{"encoder_arch": "resnet", "model": "image VQ-VAE", "dataset": "crops of objects in photos (Visual Genome)", "train_examples": 61751, "image_size": 32, "crop_scale_min": 1, "horizontal_flip": true, "translate": 0.06, "bottleneck": "vq", "downsampling_factor": 4, "encoder_norm": "groupnorm", "encoder_activation": "prelu", "encoder_weight_standardization": false, "encoder_depths": [2, 2, 4, 2], "encoder_kernel_size": 3, "encoder_stem": "single", "encoder_avg_pool_shortcut": true, "encoder_widths": [80, 128, 240, 416], "loss": "l1", "latent_channels": 4, "decoder_norm": "groupnorm", "decoder_activation": "silu", "decoder_weight_standardization": false, "decoder_widths": [48, 96, 192], "decoder_blocks_per_level": 1, "decoder_block": "plain", "decoder_attention": false, "decoder_upsampling": "transposed_conv", "codebook_size": 256, "init": "trunc_normal_002", "residual_init": "none", "optimizer": "soap", "beta2": 0.95, "lr": 0.0036, "beta1": 0.95, "shampoo_beta": 0.95, "eps": 1e-08, "precondition_frequency": 16, "max_precond_dim": 512, "merge_dims": false, "one_sided": false, "adamw_lr_other_params": 0.0014, "ema_decay": 0.99, "steps": 4100, "batch_size": 64, "epochs": 4.2, "lr_schedule": "poly", "final_lr_fraction": 0, "warmup_steps": 410, "weight_decay": 0.4, "adamw_weight_decay_other_params": 0}
Rows from block 6 of the encoder, named by matrix and row number. Rows with one number belong to one channel. Each number is 128 + 32 x the weight over its row's rms, rounded and kept within 0 to 255. All counts start at 0. After the name is the row's rms in percent of the matrix's.
# convs0: first 3x3 conv (encoder.blocks.6.convs.0.weight, 240x240x3x3), inputs 198-208, a 3x3 kernel for each
# convs1: second 3x3 conv (encoder.blocks.6.convs.1.weight, 240x240x3x3, transposed), outputs 198-208, a 3x3 kernel for each
convs0.110 087 [141 118 121 174 140 111  97 119 144 160 144 152 142 158  58 197 153  82 180 123 119 100 129 129 118 112 128 144 107 139 120 136 146 134  99 130 188 132 129 128 119 110 172 100 124 143  81 118 134 160  89 156 123 112 113 181 125  93 177 132 131 120  83  96 147 123 113 160  83 133 109 157 160  86 144 131 144 146 150 159 154 131 123 112 111 153 103  85 130  93  77 201 177  95 144  67 138 129 146]
convs0.111 131 [100 129 143 175 127 148 171  96 177 151 144  54  93 130 119  82 148 139 127 149  82 156 130 147 138 118  82 132  54 158 130 117 118  97 128 147 121 150 161 164 129 169 158 126 186 100 200 100 110 158 140 127 135 125 112  85 121 131 159 138 157 127 211 193 152 104  88 149  77 139 122 170 126 120 112 150  86 150 103 124 196 146 107 156  93 104  91  91 100 121  78 151 164  95 117 128 128 112 185]
convs0.112 114 [ 93 144 117 136  91 194 138 192 100 152  54 152  95 180 151 160 142 122 148 104 183 106  93  90 143  82 129 141 105 138 134 140 156 123 152 133 110 105 139 179 112 154  93 131 167 146 109 151  97  79  98 124 131 125  91 134 143 154 182 126 110 146 160 138 162 116 143  58  35 135 113 155 132 124  92 111 138 159 172 134 128 122  90 144  81  69 158 156 155 155 165 147 116 145 154  45  91 125 101]
convs0.113 105 [118  90 100 211 170 149 255  64  89 135 157 151 126 123 149 132  78 144 119  95 168 153  99 172 157  89 140 150 131 125 101 135 139 105 151 152 107  41 148 167 109 117 101 108 117 132 127 118 112 169 123 142 169 129  66  83 103  63 138  95  91 203 145  86 153 155 215  77 105 160 100 141 112 111 145 106 114 147 188 181 129 152 105  65 101 116 128  92 188 162 103 151 163 145 129 101 123 129 129]
convs0.114 100 [134 192  51 145  95 196 108 187 131  99 116 154 108 144 120  81 107 160 165  59 173  90 122 142 163 129 169  98 152 157 128  98 147  95  82 173 140 117 109 120  86 118 105  97 117 180 220 122 182  73 163 110  78 143 148 128 157 119  77 183 116 141  98 131  85 123 127 124 142  88 116 133 145 145 103 144 117 168 135 127 107 163 140  86 107  96 130 113 127 173  94 159  81  88 122 154 125  78  98]
convs0.115 093 [165 208  93  36  87 169 110 182 143 143 162 125 130 144 173 142 143  86 187 146  42 132  87 140 105 141 101 124 121 139 137  94 109 134 134 144  91 177  92 118  92 169 126 154 126 163 125 191 153 114 104 128  89 112 118 148 158 104 168  78 134 131  60 127 120 120 103  90 114 110  66 120 151 155 111 171  55 110 124  80 136 148 124 123  70 156 156 117 168 152 149 191 123  58 166 175  81  99 163]
convs0.116 090 [ 84  65 114 184 155 125 101 190 119 142 183 123  32 116 171  76 133 161 128  46 122 131 116 115 118 152 100  81 124 164 105 183  87 129 124 141 119  91  97  98 170 123  97 154 181 107 172 109  82 188 108 180  98 155 136 116 123 167 110 119 100 117 149 157  85 101 143 124 115 144 155  97  92 171 135 145 164 160 123 101 150 145 132 105 165 101 127 122  99 117 160 191 169 101  97  98  57 164 188]
convs0.117 099 [132 122 139 151 121 102  81 172 130 154 151 127 111  83 168  99 100 156  90 129 135  51  34 231 133 128 145 160 105 136  97 165 189 111 146 105 103 150  88 218 129 176 135 143 133 123 177  84 117 175 202 130  78 115 131  69 111 129 146  94 143 134 120 161  56  86 104  62 144 111 146 155 113 147  96 170 173  99 127 135 114 128 178  95 180 138 172 103 193 135 118 123 189 167  50 157 103  33 145]
convs0.118 104 [110 152 126  78 127 113 255  77  86  93  45 154 122 118 111 146 193 153 100 118 101 157 108 157 106 182  97 144  61 146 131  84 129 125 119 130 147  76 113 135  71 100 131 158  93 148  97 139 217 144  40 156 100 127 101 116 124 104 139 147  90 157  82 100 133 150 150 116 119 116 157 152 131  93 161 137  98 156  98  86 146 164 131 113 102  68 108 168  67 118 131 107 142 130 165 112  86 171 164]
convs0.119 095 [207 122 142  76 162 101  47 129  91 151 120 103 118 110 103 169 110 113 154 142 146 139  80  93 106  89 158 125 125 115 148 135 103 122 121 135 115 161 112 107  76 102 171 132 159 149 161 143 192 136  46  97 126 104 108 134  88 248 115  95 213 127 102 102 127  61  65 107 156 129 172 160 147 135 145 142 183  91 150 181  97 178  90 146 142 111  76 154 108 117 154 185 140  78  90 160 128 171 114]
convs0.120 155 [153 185 150  87 138  49 106  97 144  68  83 120 122 112 150 139  76 121 142 201 121 162 124 118 136  59 108 106 157  88 148  80 141 180 117 129 111 116 122 100 155 180 142 124 118 140  78 134 124 195 106 135 103 149 126 150 127 145 171 144 155 114 117 101 140 108 162 150  98 117 134 151 117 139 108 140  81 135 132 148 142  89 117 121  78 177 124 171 170 108 133 184 155 170 110 162 113 153  98]
convs0.121 117 [129  62 123 130 134 160 119 140 177 162 146 134 178 119 128 123  78 111 140 121  84 121 101 147 104 144 106 107 130  84 102 120 103 137 125 113 154  90 162 160 187  59 157 115 133 108  95  93 167 147 152 137 102 152 158  57 143 132 158 118 155 143 106 169 114 140 194  80 110  98 156 163 172 129 138 113  85 121 128 104 112 107  93 158 120 111  88 143 148 133 140  69 177 122 150 143 102 229 142]
convs0.122 113 [128 151 160  64 200 124 143 173 133 131 150 179 170 147 200 112 126 142 164 160 132 127 145 109 122 127 172 136 143 136 132 125 121 155 126  82 169 102 136 113 157 144 143 158 175 104 154 105 120 141 118 141 125 139 148 215  69 126 123 134 171  78  76 131 100 161 148 163  86 118 113 161 134 174 105 123  78 107 126 113 113 150 139 158 121 121 106 169  91 131 116  82 151 142  82 158 114  77 141]
convs0.123 107 [ 93 137 105 167 128 154 139 144 127 148  98 106 126  87 127 106 143  87 124  63 103 141 117 108 112 142 119 147 105 141 163 162 124  87 165  98 131 137 135 128 146 136 114 135 116 129 127 115 137  68 131 119 136 113  98 110 144 124  56 151 116 114 165 142  55 120  71  71 142 106 126 137 171 139 115 102  88 123 153 118  70 164 151  84 114  92 125 145 129 121 123 108 105 148 128 135 125  68 104]
convs0.124 097 [153 156 165 139 176 126 118 119 110  64 156 172 126 134 142 214 112  50  76 161  97 180  92 126 154   1 168 108 153 138  87 135 116 128 133 143 123 109 198 119 146  98 151 137  77 157  42 182 119 159  94 131 115 159 150 107 101 149 187  79 180 120 135 165 131  60 192  86  78 105  80 145 164 150  98 143 129  84 117 165 103 170 198 147 130  71  82 111 123 107 166 113 188 158 145 128 100 142 114]
convs0.125 091 [127  68 135 150  57 151 150 128 212 137 101 131  25 133 188 182 110 116 165 209  82 109 100  63 106  94 162 159 132 131 162 136 120 126 122 129 154 164 166 112  75 176 147 126 151  93 126  65 114 161 127 163 135 107  78 151  90 136  84 129 114  90 126 155 124 143 118 168  89  88 145 122 113 117 107 135 126  87 144 116 139 146 152 168 140 129 176 129 147 177  64 150 170 146 184 116  89 159 115]
convs0.126 127 [108 119 156 130 255   0 139 131  98 137  92 133 139 110 208 117 116 118 128 156 116 163 179  88 112  82 148 105 157  81 111 113 183 170 112 134  95  99 158  98 151 137 113 139 106 181  99 131 191 137 132 141 104 118  86  86 144 102 118 132 101 120 103  80 103 165 134  88 130 140 182  83 133 124 140 137  45 127 147 170  78 143 100 179 133 104 100 141  93 178 130 158  88 132 174 160  72 169 109]
convs0.127 109 [177  65 105  81 111  92 191 115 123  98 148 123 129 101 118 132  80  80 119  88  92 134  84 158 159 119 171 155 182 145 110 173 135 146  96 172 109  94  69 102 116 134  97 137 105 173  73 107 114 121 100 117  78 152 119  89  65 135 163  80 156 136 172  55  99 131 111  94 129  89 115 140 143 136 109 144  81 100 177 105  68 129 155 132 169 134 120 152 108 111 161 119 147  92 108  91  68  89 155]
convs0.128 078 [163  82 190 154 131  76 162 175 143  99 144 185 159 113  79 147  99 153 130 136  69 118 133  88  79  54  99 163 128 121 138  94 115 151 103 130 156 152 174 122 217  74 120 151 199 109  86 103  99 127  91 158 161 127 209 177 187 158 159  93 188 118 107 122  65 134  96 135 171 123  95 171 111 143 167 138 110 115 128 102 120  88 178 131 160  90 145 181 106 146 115 165 103 162 185  97 111  75 174]
convs0.129 088 [137 160 121 186 155  49 129 193 122  79 115 125 132 143 109 138 125 109  88 130  99 156  91 131 111 115 140 120 100 109 125 139  94 138 119 114  92 147 120 128 158 127 145 152 140 105 118  95 134  90 135 116  82 198 151 126  59 150 139 132  88 175 154  93 110 181 136 142  91  94 146 152 152  99 112 109  90 137 156 135  79 143 150 140 100 207 130 104 149 105 156 137 145 151 117  59 139  80  73]
convs0.130 086 [179 114  87 157 145 129 106  45  89 165 173 187 120 104 128 101 119 103 117 124 220 128  85 182 156 113  69 109 139 116 137  99 147 117 120 136 114 122 112 118  97 224  79 182 129 165  98 199 143 108 111  89 131 146  93 139 138 138 118 195 140 175 126 126 148 103  88 179 162 223 129 104 123  98 151 126 143 143 112 132  76 122 169 116 129 172 101 136 174 105 139 169 147 152 109 212 112 143 148]
convs0.131 116 [184 121 181 124 225  73 148 138 138 135 176  60 112 162  99 171 164 161 115  71 146 159 109 121 170 122 110 136 116  93 103  77 119 139 148 100 151 108  84 127 159  91 190 115 151 126 109 176 126 167 112 155 109  63 133 100 109 127  51 171 174  57 127 152 126 171 127 158 171 185 114 110 113  90 135 126  84 122 148  85 126  98 117 132 203 106 106 160 145 114 196 194  87 129 143 139 118  87 131]
convs0.132 103 [130 101 105 160 150 139 123 154 189  92 101  99  82 140 134 105  67 122  76 163  96 131 143 161 108 120 106 154 150 137  93 152 142 100 157 132  63 162 120  88 161 115 145 127 153 116 136 116 149 103 159 128  82 130 161 152 173 147 117 196 156 152  85 139 119  83 137 125 100 221 183 174  98 133 136 126 121 134 144 133 106  93 111 102 152 130 135 224 149 125  93 143 149 135 131 120 100 140 139]
convs0.133 101 [134 207 163  59 151  95 144 103 173 119  42 119 142 121  86 107 141  86 201  72  96  77 136 124 140 121 140 137 155 139 140  70 121 103 141 134 127 176 129 140 132  82 131 123 141 152 169 144 124 144 149 127 107 108  39 139 116  70 134 143 125 142 141 133 133 122 149 179 129 115  88 114 151 136 121 159 108  85 101 117 169 169  91 135 138 179 118 181 111 163 133 162  78 114 108 172 138 144 117]
convs0.134 088 [167 133  39 104  64 108 112  88 166 133 137 148 122  61 108 114 119 129 143 101 136 151 112  86 113 125 135 119 127 112 150 137 111  96 131 144 134 132 140  85  98 106 135 131  96 124 104 148 122  87 100 146 136 132 115 133  73 116  90  88  95 121 159  89 120 153  93 148 186 180 120 127 155 122  88 148 115 123 157 117 116 124 135 164 162  53 153 141 175 146  68 206 140 156 182 100 153  80 115]
convs0.135 094 [136 169 128 130  88 143 149  94 142 136 161  98 124  86  91 111 131  88 133 138 122 113 160 146  96 139 193 146 142 123 153 114 135 144  91 119 143 163 151 118 165 121  77 138 124 128 127  95 136 146 122 109 137 132 104  82 148 113 105 145 123 139 137 128 102 128  60  90  95 110 100 102 176 128 149 147 145 148 115 101 155 117 174 133  77 162 153 127 145 165 165 100 100 215 124 112 141 130  96]
convs0.136 107 [ 86 149 154 121 135 151 188  39 122 110  49  87  84 130 126 134 117  90 111 130  94 132  97 113  54 203  88 122 135 136 147 138 145 145 174  97 197 180 158  72 100 120 133 147 112 146 111  81 148 163  89 146 134 129  83 127 161 154 115 100  81  65 123  90 138 114 105 112 118 127 158 211 156 139 132 112  98  95  91 146 140 188  76  84  98 149 141 112 163 135  91 110 134  95 166 124  70 141 135]
convs0.137 115 [133 165 158  75 118 112  91 120  68 133 113 151 105 124  76 138 134 158 203 101 181 123 161  79  97 127  95 133 101  88  83 118 124 158 156 133 142 155 131  83  92  90 188  66 102 120 135 116 185 114 113 136  69 144 142  96  88  59 134 128  85 143 140  83 226 115 158  95  24 160 139 142 138 149 168 121 102  91 127 145 132 139 164  88 110  97 173 126 171 144 126  63 191  76  82  87 115  91 192]
convs0.138 088 [150 102 144 103 147 149 162 159 120 139 106 127 127 164  99 111  87 177 155 158  56  84 161 141 132 125 170 115  81 122 145  91 147  85 121 130 140 165 109  94 207 108  89 128  97 149 129  93 139 171 124  79 101 129  66  99 198 141 159  88 137  92 143 161 129 174 110 140 133 124 169 151 144 150 137 157 101  35 128 141  95  94 147  76 160 163  71 140  98 179 137 103 155 177 188  89 144  87 103]
convs0.139 108 [172 109 121 126 149 145 156 120 117 143  63 125 155 181 125  93 133  58 104 161 135 107 125 162 115 135 179 106 151 107  98 202 174 158 167 134 114 120 149 143 137 122 161 138  82 122 132 128  80 111 121 106 129 104 116 151  85 140 118 111 155  98 142  79 116 122 128 158  68 121 122 121 108 144 154  82  97  95  96 150 127 114  72 153  37 143 124 117 147 121 113 150 179  64 139 130  66  65 165]
convs0.140 098 [ 98 177 155 104  99 159 108  91 175 113 134 202 138 179 179 125  92 132  97 156 138 182  71 130 137 227  33  95 156 116 143 145 130 112 124 157 101 182 133 120 184 136  57 152 112 110 111 146  92 109 154 203 157  68 161 159 153  76 118 148 177 162 132 125 149 100 115 146 147 104 118 118 142 152  93 122 147 196 106  92 120  78 135  81 151 127 132 177 160  75  97 130  51 128  78  56  84 118 126]
convs0.141 081 [109 126 147  48 133 154 111 160 112 186 113  32 118 107 137  93  97 129 116 109 142 119 135 114 186  93  84 102 139 163 102 104 108 116 127 104 163  80 131 104  66 122  32 132 186  84 120 163  92 180 111 173  79 147 165 198  81 174 153  72 132  66 120 161 182  95 137 157 119 145 158 129 135  91 116 129  68  77 143 155  91 128 141 129  75 104 176 136 131 101 131  71 161 124  90 103  79 173 109]
convs0.142 082 [105 134  60 172 111 148 165  85 117 119 122 104 150 167 112 107 130 131 151  71 110 135  86 172 173  44 124 117 148  85 128 125 118  84 111 123 136 121 104 139  99 131 112  93 144 117 107 132 105 136 128 131  98 105 113 143 121 173 112 162  82 143 116 142 117 119 114 123 185  81 114 164 134 136 117 106 107 111 143 160 128 136 130 105  97  90 150  77 171 186 111  81  93  83 144 145  90 167 111]
convs1.110 084 [172 163 167 115 178  13 160  69 178 171 173  47 125  95 124  86  95  88  94 112 113  56 137 203  74 124 139 161 142 118 102 121 128 137 117  78 157 155 100 161 110 123 135 153  59 159 159 108 157 144 118 121 128 130 152 152 130 128  87  88 144  37 138 107 124 108 118 144 121 176 107 177 117 132  97 100 172 144 146 124 135  74 115 157 118 135 154 132 104 205 117  91 115 107  93 212  81  85 190]
convs1.111 156 [111 134 114 135 140  60 126 180 126 105  99 140 158 165 146 255  80  97 114 176 122 145 139 101 127 143 132 169 151  97 141 126 153 116 118 143 125 128  95 118 139  85 157  86 165 145 124 112 162 132 132 127 141 159  25 180 179 152 123 110 163 152 174  99 188 114 170 141 166 115 111 132 102 166 105 105 132 131 118 112 132 121  94 158 189 151 151  26 129 216  57 122 125 111 128 214 159  64 137]
convs1.112 101 [159  33  79 106  71 135 173 199 158 165 129  68  93 109 102  58 168 149 112  83 155  96 144 118 155 107 111 119 105  86 175 133 104 122  52 155 125 103 138 121 168 117  72  90 118 123 136 155 158 166 141 165 153  94 125 156  83 120 146  94 147 163 101 138 199 104 168 148 112 148 108 108  84 141 136 108 129 175 104 128 112 103 131 135  96 193 176 117  95 176 115  90 165 135 118  92 129 128 181]
convs1.113 086 [145 195  49 163  63  42  60 131 142 106 196 111 150 138 125  60 137  84  70 173 106 110 188 164 138 128 126  86 133 185 138 186 132 110 135 129 150 148  73 138 168  90 139 175 144 164  82 112  81 127 126 111 130 103 120 134 157 106 142 211  88 143 114 150 104 108  42 196 158  97  80 129 127 152 119 133 125 121 154 106 150 150 143 207 110 114 139 121 118 157 112 147 100  97 125 123  77  38 135]
convs1.114 099 [108  98 129  37 101 120 197  49  79  65 115 173 127 202 152 138 153 159 170 116 116 105 124 163 102 159  89 138 143 173 136 153  97 145 144  66 139 169 159 170 224 137 131 157 137 110 169 143  94 107 145 171  77 103 129 104 195 127 203 129  47 133 117  87 169 174 135  86  90 134 161 155 166 150  88 170 122 161 121 127  83 106 120 142 113 172 115 142 142 126 186 185 132 135 126 154 100  76 175]
convs1.115 087 [187 134 149  80 112 182 208  42  82 189  49 153 124 135 135 162  93 131 118  93 157 117 123  78 176 143 114 124  85 124 156  65 170  93 117  97 169 118 121 134 126 119 139  97 173 112 136 159 178 128 134 121  89 103 174  59 118 163  87 161 104 109 121 169 125 125 125 132 137 147 178 101 108 123 120  70 121 127 140 125 166 113  27  93 122 109 178 124 187  92 146  51 187  78 160 109 149  92 146]
convs1.116 088 [ 99  47  82 174 100 192 122 212 180  44  78 208 129 144 130 142  43 137  99 127 186 123 148 101 112 108 128 112 144 129 122 127 146  96 132 157 117 124  50 143 126 152 115 114 147  90 105  85 100  62 124 160 137 138 116 135  79 141 104 122 111 127 135 130 124 113 135 181 111 114 141  96 155 122 148 134 100 129 110 141 133  52 138 129 189 105 124 122 166 118 140 155 133 150 114 164 128  55 108]
convs1.117 092 [ 90 124 157 168  79  90 160   4 157  99 117 160 107 184  83 137 168 155  68  89 115 135 186 122 136  76 177 131 114 106 171 140 175 126 171 105 160 133 124  54  94 109 133 107 109  99  97  90 157 139  93 180  94  89 105 193 106 125 152 134 141  75 148 125  67 138  82 128 193 165 106  89  84 157 123 135 140 114 103 140 155  98  71 159 102 224 100  86 106 141  85 235 159  65 155 104 130 130 207]
convs1.118 103 [141 117  30 142 133 108 105 117 173 150  59 146 159 103 162  84 155 140 110 140 108  81  66 106 127 120 150 132 100 100 190 107 113 163 157 127 158 108 145 153  53 180  94 153 110  72 132 112 191 102  90 134 166 121 182 146 129 117 149 185 128 167  82 123 111 129  96 155 103  98 157 115 127 154 124  82 153 159 124 136 130 166 144 104 156 202 111 112 143 154  52 115 132 168 112  59 137 206  88]
convs1.119 093 [195  84 200 100  40 199 164 125  59 132 143  91 193  83 135 137 116 128 162 135 129 104 139 146 152  79 152 127 118 138 125 160 105  88 108 107  81 170 137 219 168  61 125  55 171 133 102 156 179  84 116 133 108 123 146 112  34 114  91  67 188 136 161 158 106  86 150 118 149  57 168 177 170 159 131 151 151 110 128 119 131 155 115  90 137 153 127 158 141  82  99  78 149 124 103 156 152 126  95]
convs1.120 123 [140  86  98 117 192  76  96  82 123 170 187  94 157 119 117 117  95 175 140 175 145 111 129 137 105 116 102 162  96 150 121 101 169 176 132 101 163 103 150 105 147  76 160 122 148  96 117 133 125 255  84  95 172 173 120 131 117 112 185 119 113 114 181 145 102 132 108 140 141 128 147 110 144  94 144 102  99 165 107 133 138 160 133 131 111  61 182 121  83 182 135  98 120 131 182 183 126  65 145]
convs1.121 128 [ 76  97 121 106 143 124 141 217 153 108 154 169 131 119 127 126  60  91 110 127 135 152 120 146 156 123 151 101 108 134 156 132  98 143 140 136 183 136  92 173  34  97  82 146 130 135 124 130 147 151 144 129 151 110 136 143 113 165  78  81 131 158 183 102 124 120 164 219 104  95 127 100 159  76  94 119 154 129 135 110 150 149  91 121 121  94 169 124 184 112 112   0 141  20  89 114  78 236 166]
convs1.122 125 [155  81 109 100 105 172 124  70 192  97 112 121 140  65 116  67 120 108 143 154 117 147 138 108 141 113 147 101 158 100 147 170 123 140 126 139 107 114  58 111  89 136 115 152 114 148 170 118  89 113 164 139 120 126 177 223  77 140 115 102 206  38  75  97 130 177 148  90 106  95 160 115 129 129 109 124 160 138 133 136 141 110 169  98  95  81 192 145  86 118 101 192 121  14 101 132 150 167 109]
convs1.123 084 [159 189 123 102 167 127 116  59 114 125 123 146 106  69 100 154 123 126 165 123 181 103 125 120 163 133  47 145 173 169 116 140 129 120 132 111  91 155 163 123 131 103 100 150 129 173 178 179  92  98 146 123 121  98 114 170 137 110 114  88 179 132 163 138 167  84 155 183 188 182 122 146 124 121 117 107 168 110 156 128 117 136  86 118 185 116 114 154 117  67  11 119 111  77 180 177 171 231 160]
convs1.124 094 [ 73 120  97 180 104 129  36 102 116 217 194  48 123  57 177 122  67  82 163 121 116  82 128 151  84 125 135 185 157  69 158 117 139 135  98 129 211 158 125 162 152  78  67 129 134 151 121 121 118 148 159 121 115 157 146 146  81 205 127 180 211  81 128 102 157 130 172 175 111 110  91 128 138  84 125 162 124 116 150 139  98  92  81 190 115 108 194 107  89 125 120  85 105 167 160 102  65 142  62]
convs1.125 088 [ 79  99  94 108 255  58  57 195 164 132  99  58 125  54 165 134 181 131 133  90 106 118 162  98 165  69  85 147 151 151 120 103  91 130 183 140  77 144 112  87 206 119 105 138  72 127 160 111  93 123 122 100 175 131 110 103 173 172 122 111 152 161 177 111  97 151 155 159 172 105  81 111 145 117 151 123 138 117 108 136  98  57  52 151 114 137 132  95 156 139 121 107 140 125 100  93 134 134 158]
convs1.126 105 [164 128 144 166 122 209 139  73 136 122 105 136 121 104  84  85 135 129  76 152 160 139 123 139  94 133 120  95 104 107 133 137 144 128 135 105 114  82  93 121 110 107 136 148 157  59 182 175  33 235 195 123  88 110 170  92 140  90 217 120 152 107  76 127 122  94 132 184 133 119 184 135 182 128 132 105 122 105 126 115 108  58 144 159 173 118 140 162 132  97 126 219 114 101  87 127 101 172 165]
convs1.127 088 [177 110  57 178 131 242 156 196 126 105 136 136  72 126  99 143 100 115 135 163 127  94 136 169 141 132 114  87 117 167  97  62 157 112 137 141 133  83 134 144 196 157 150 191 119  89 155 124 107 144 202 129 138 142 127 179 127 207 131 150 171 135  97 145 159 130 193 167 153 172 132 137 111  83 140 143  92 116  71 137 131 119 139 120  93 102 118 133 108 133 171 206 123 187 122 147 115 135 113]
convs1.128 076 [176  67  81 116 156 198  74 119 137 180 193  22 204  99 108 117  81 113 121 146 131 153   0 139 116 113 196 241 131  92 195 112 179 103 101  77 110 112 127 145  80 108 120 101 155 139 120 121 161 156 160  71  76 117 147 176 107 205  86 132  46  64  82  96 148  97 135  96 148 104 128 141 145 200 175 134 129 164 124  84 127 162 185  58  95 136 179  68 100 195  85 191 147 105  37 171 176  92 125]
convs1.129 088 [ 84 137 154 116 114 180  96 147 133 155 126  59 149 141 142 126 112 191 140 201  37 115 174 135 128  94 171 144 128 145 161  98 128 121 108 139 161  60  82 178 184 131 108 124 129  91 169 136 161 134 118 114 157 104 117 151 212 161 105  18 191 120 134 102 158 110 148 141 144 114 129 150 141 155 136 132 146 139 154 102 107 168 109 124  77  97 204 100 100 102 115 131 165 146 154 149 138 144  69]
convs1.130 082 [168 135 146  92 103 168 167 147  31 169 193 170  55 107 181  53  71 109 146  83 149 158 149 166 135 109 106 123 101 108 148 110 168 142 140 143  66 149 154  36 166 214 111 159 139 101  69 168 126 141 118 146 156  66 121 108 107  73 122  90 135 146 125 132 128 151  96  71 152 114  98 145 123 123 132 157 104 147 197 188 159 136  89 122 152  84 170 175 130 143  87 108 165  22 105 133  57 138 142]
convs1.131 131 [121 117  74 182 125 122  52 142 103 133  52  53 169 113  95 182  30 154 134 127 108  84 154 133 172 145  90 115 164 113 155 135 123 144 139 129 108 147  67 136 135 105 196 145 172 177  94  86  98 158 128 101 130 147 138 138 122  88 171 166 156 201 156 166 118 122  73 123 117 117 146  83 159 135 164 103 110 128 124 104 108 115 108 152 138 132  32  90 131 152 147 210 153 102  57  75 171  56 102]
convs1.132 096 [ 67 134 115 143  99  63 145 165 179 148 184 156 171 109 133 120  99 207 131 102 179 131 127  99 143 129 168 132 114 141 131 113 141 139 128 124 127 149  73 133  92 147 185  62 199 109 179 107  72 159 117  90  98 160 141 157  96  88  95 131  64 110  66 100  84  72 147 108 143 132 114  73 104 168 170 132 168 188 112 107 105 106 126  67 129  49  76 130 163 145  86  97 121 123 106 127 143 111 132]
convs1.133 097 [ 97 162  54 183 118 208 164  73 178 101 138 160 157 126  83 118 217 112  92 122 119  90 142 120 127 154  69  78 132 141 154 147 106 119 131 139 119 142 125 178  69 107 144  73 114 126 150 127 111 150 106 131 126 126 153 113 118  88 141 159 115 130 173 160 176 123 139 108  97 183 128 122 124 113 129 100  84 118 142 178 156  37 162  92 159 107 133 156 108 100 102 161  99 126 176 114  88  78  80]
convs1.134 118 [111 155 162 208 151 102 182 135 141 141 160 114 145 100 184  82   1 196  79 102 122 107 128 137 161 106 124 118 125 141 135 132 153 125 118 117 164 129  71 171 130 111  78 105 194 112 116 139 188  94 148 174 120 124 112 168 144 124 160 105 177 144  24  94 129  87 155 144 121 109 148 177 126 181 128 115 136 113 113 128 148 156 104  93 174  94 114  95 157 132 168 146 145 209  78  77 143  63 154]
convs1.135 090 [124 214 133 184 160 143 132  77 138 193 165 123 134 159  82 180  79 150 102 112 178 164 118 102 160  82  81 129 112 105 183 159 133 157  63 100 105 113 165 108 141 113 116  75 136 139  87 148 133 140 169 174 166  95 122 129 171  91 178 134  39 177 162 150 162 165 114 160 181 121 132 113 109 140 148 128 120 155 172 126 122  90  64  77 146 154 124  92 118  79 101  90 147 182 143 111 206  90 160]
convs1.136 109 [180 223  10 127 160 156  56 105 180 188 119 119 124  72 149 218 196 161 131  91 136 137 133 175 127 145 151 141 136 131 148 112 147 136 124 115 155  72 144 167 117 127 126  89 120 109 115 136 175  80 137 113 139 164 170 187 161 195 137  96  82 121 150  82 139  86 156 168 108 127 123 212  95 121 156 132 118  82 160 117 129 115 101 140 140 130 116 145 143 143 147  92 170 150 139 167 123 181 102]
convs1.137 132 [165 114 163 211 185 152 161  72  91 122 139 116 213  98 155  86 180 106  84 114 112 119 125 130 150  92 101 135 118  85 169 111 164 124 128 149 126 230 103 171  75 168 121  72 105 154 122 102 132 153 149 101 112 185 114 139 113 123  91 219 161 136 141 133 146  71 210 181 133 128  70 149 114 134 115 136 124 110 113 136 140 132  75 167  99 160 166 155 134 116  80 186 131 160 130 168  73 208  90]
convs1.138 078 [163  93 106 122 158 118  76 192 139  58 179 142 115 119 107 149 155 136 128 144 140 165 144  55 172  96 122 201 178 125 132 110 104 154 143 119 154 117 192 132 104 127 112 135 179 110  69 146 171 101 136 156 148  98 101  69 129 187 114 103  78 144 167  88 108  99 117  92 141  96 119 148 177 161 112 136 134  98 162  89 119 109 165 151 141 129  95 155 142 194  27  75 213 151  64 138 136 204 107]
convs1.139 082 [121 183 102 202 109 106 117 110 125 167 120 150 185 107 103 167 178  87 134  56 190 129  94  97 184  54 150 130  86 141 108 127  90 158 121 101 180 158 101 115  86 126  74 184 114 115 143 137 147 122 202 131 134 100 158 118 135 137 181 155 117 127 139 164 136 188 167 111 131 176 109 113 123 139 161 123 120  90 123 124  85 149 101 132 143 116 176 172 139 152 210 181 112 210  54  63  96 157 112]
convs1.140 094 [ 89 147 111 107 180 210  84  89 184 165 137 158  19  69 140  77  88 138 165 116 173 153 133 108 122 109 154 134 110 171  86  78  93 163 134 135 160 163 166  85  87 129 112  83 155 137 118  93 118 112 165 107 158 177 143  80 103  61 115 138 125  95 116 126 111 138 132 137 154 132  78 130 176 114 153  71 131  77 136 158 146 169 107  70 142 118  99 151 154 137  95 165 139 179 153 140 168 101 143]
convs1.141 083 [122 151 137 100 114 153  79 148 152 122 186 107 127 137 119 166 164 140 124  96 121 111  55 134  94 104 122 200  60 139 173  96 107  89 111 175 133 153 125 121 190 161 111 156 120 139 117 100  74 139 132 143 122 164 156 105 114 144 100 121 108  74 108 131  98  99 138 114 155 113 101  55 141 155 125 143 136 116 154 137  94 142 110  96 102 150 113 125 133 143 153  91 205 136 182 158  51  96  99]
convs1.142 077 [174 176  56 108 140 100 217 103 147  51 141 127 164  55 110 189 167  98  93 127 208 117 146  97 165 120  65 148 155 126 106 123  85 136 125 147 142 174 104 193 223 121 143  86 156 188 139  86  82 151 136 117  81 169 123  66 127 154 129 139 115 120 113  85 146 184 111  97 144 122 120 144  97 119 162 142 138 158 150 114  96  60 105 167 199 130 133 184 101  92 144 129 168  82 107 156  91 112 110]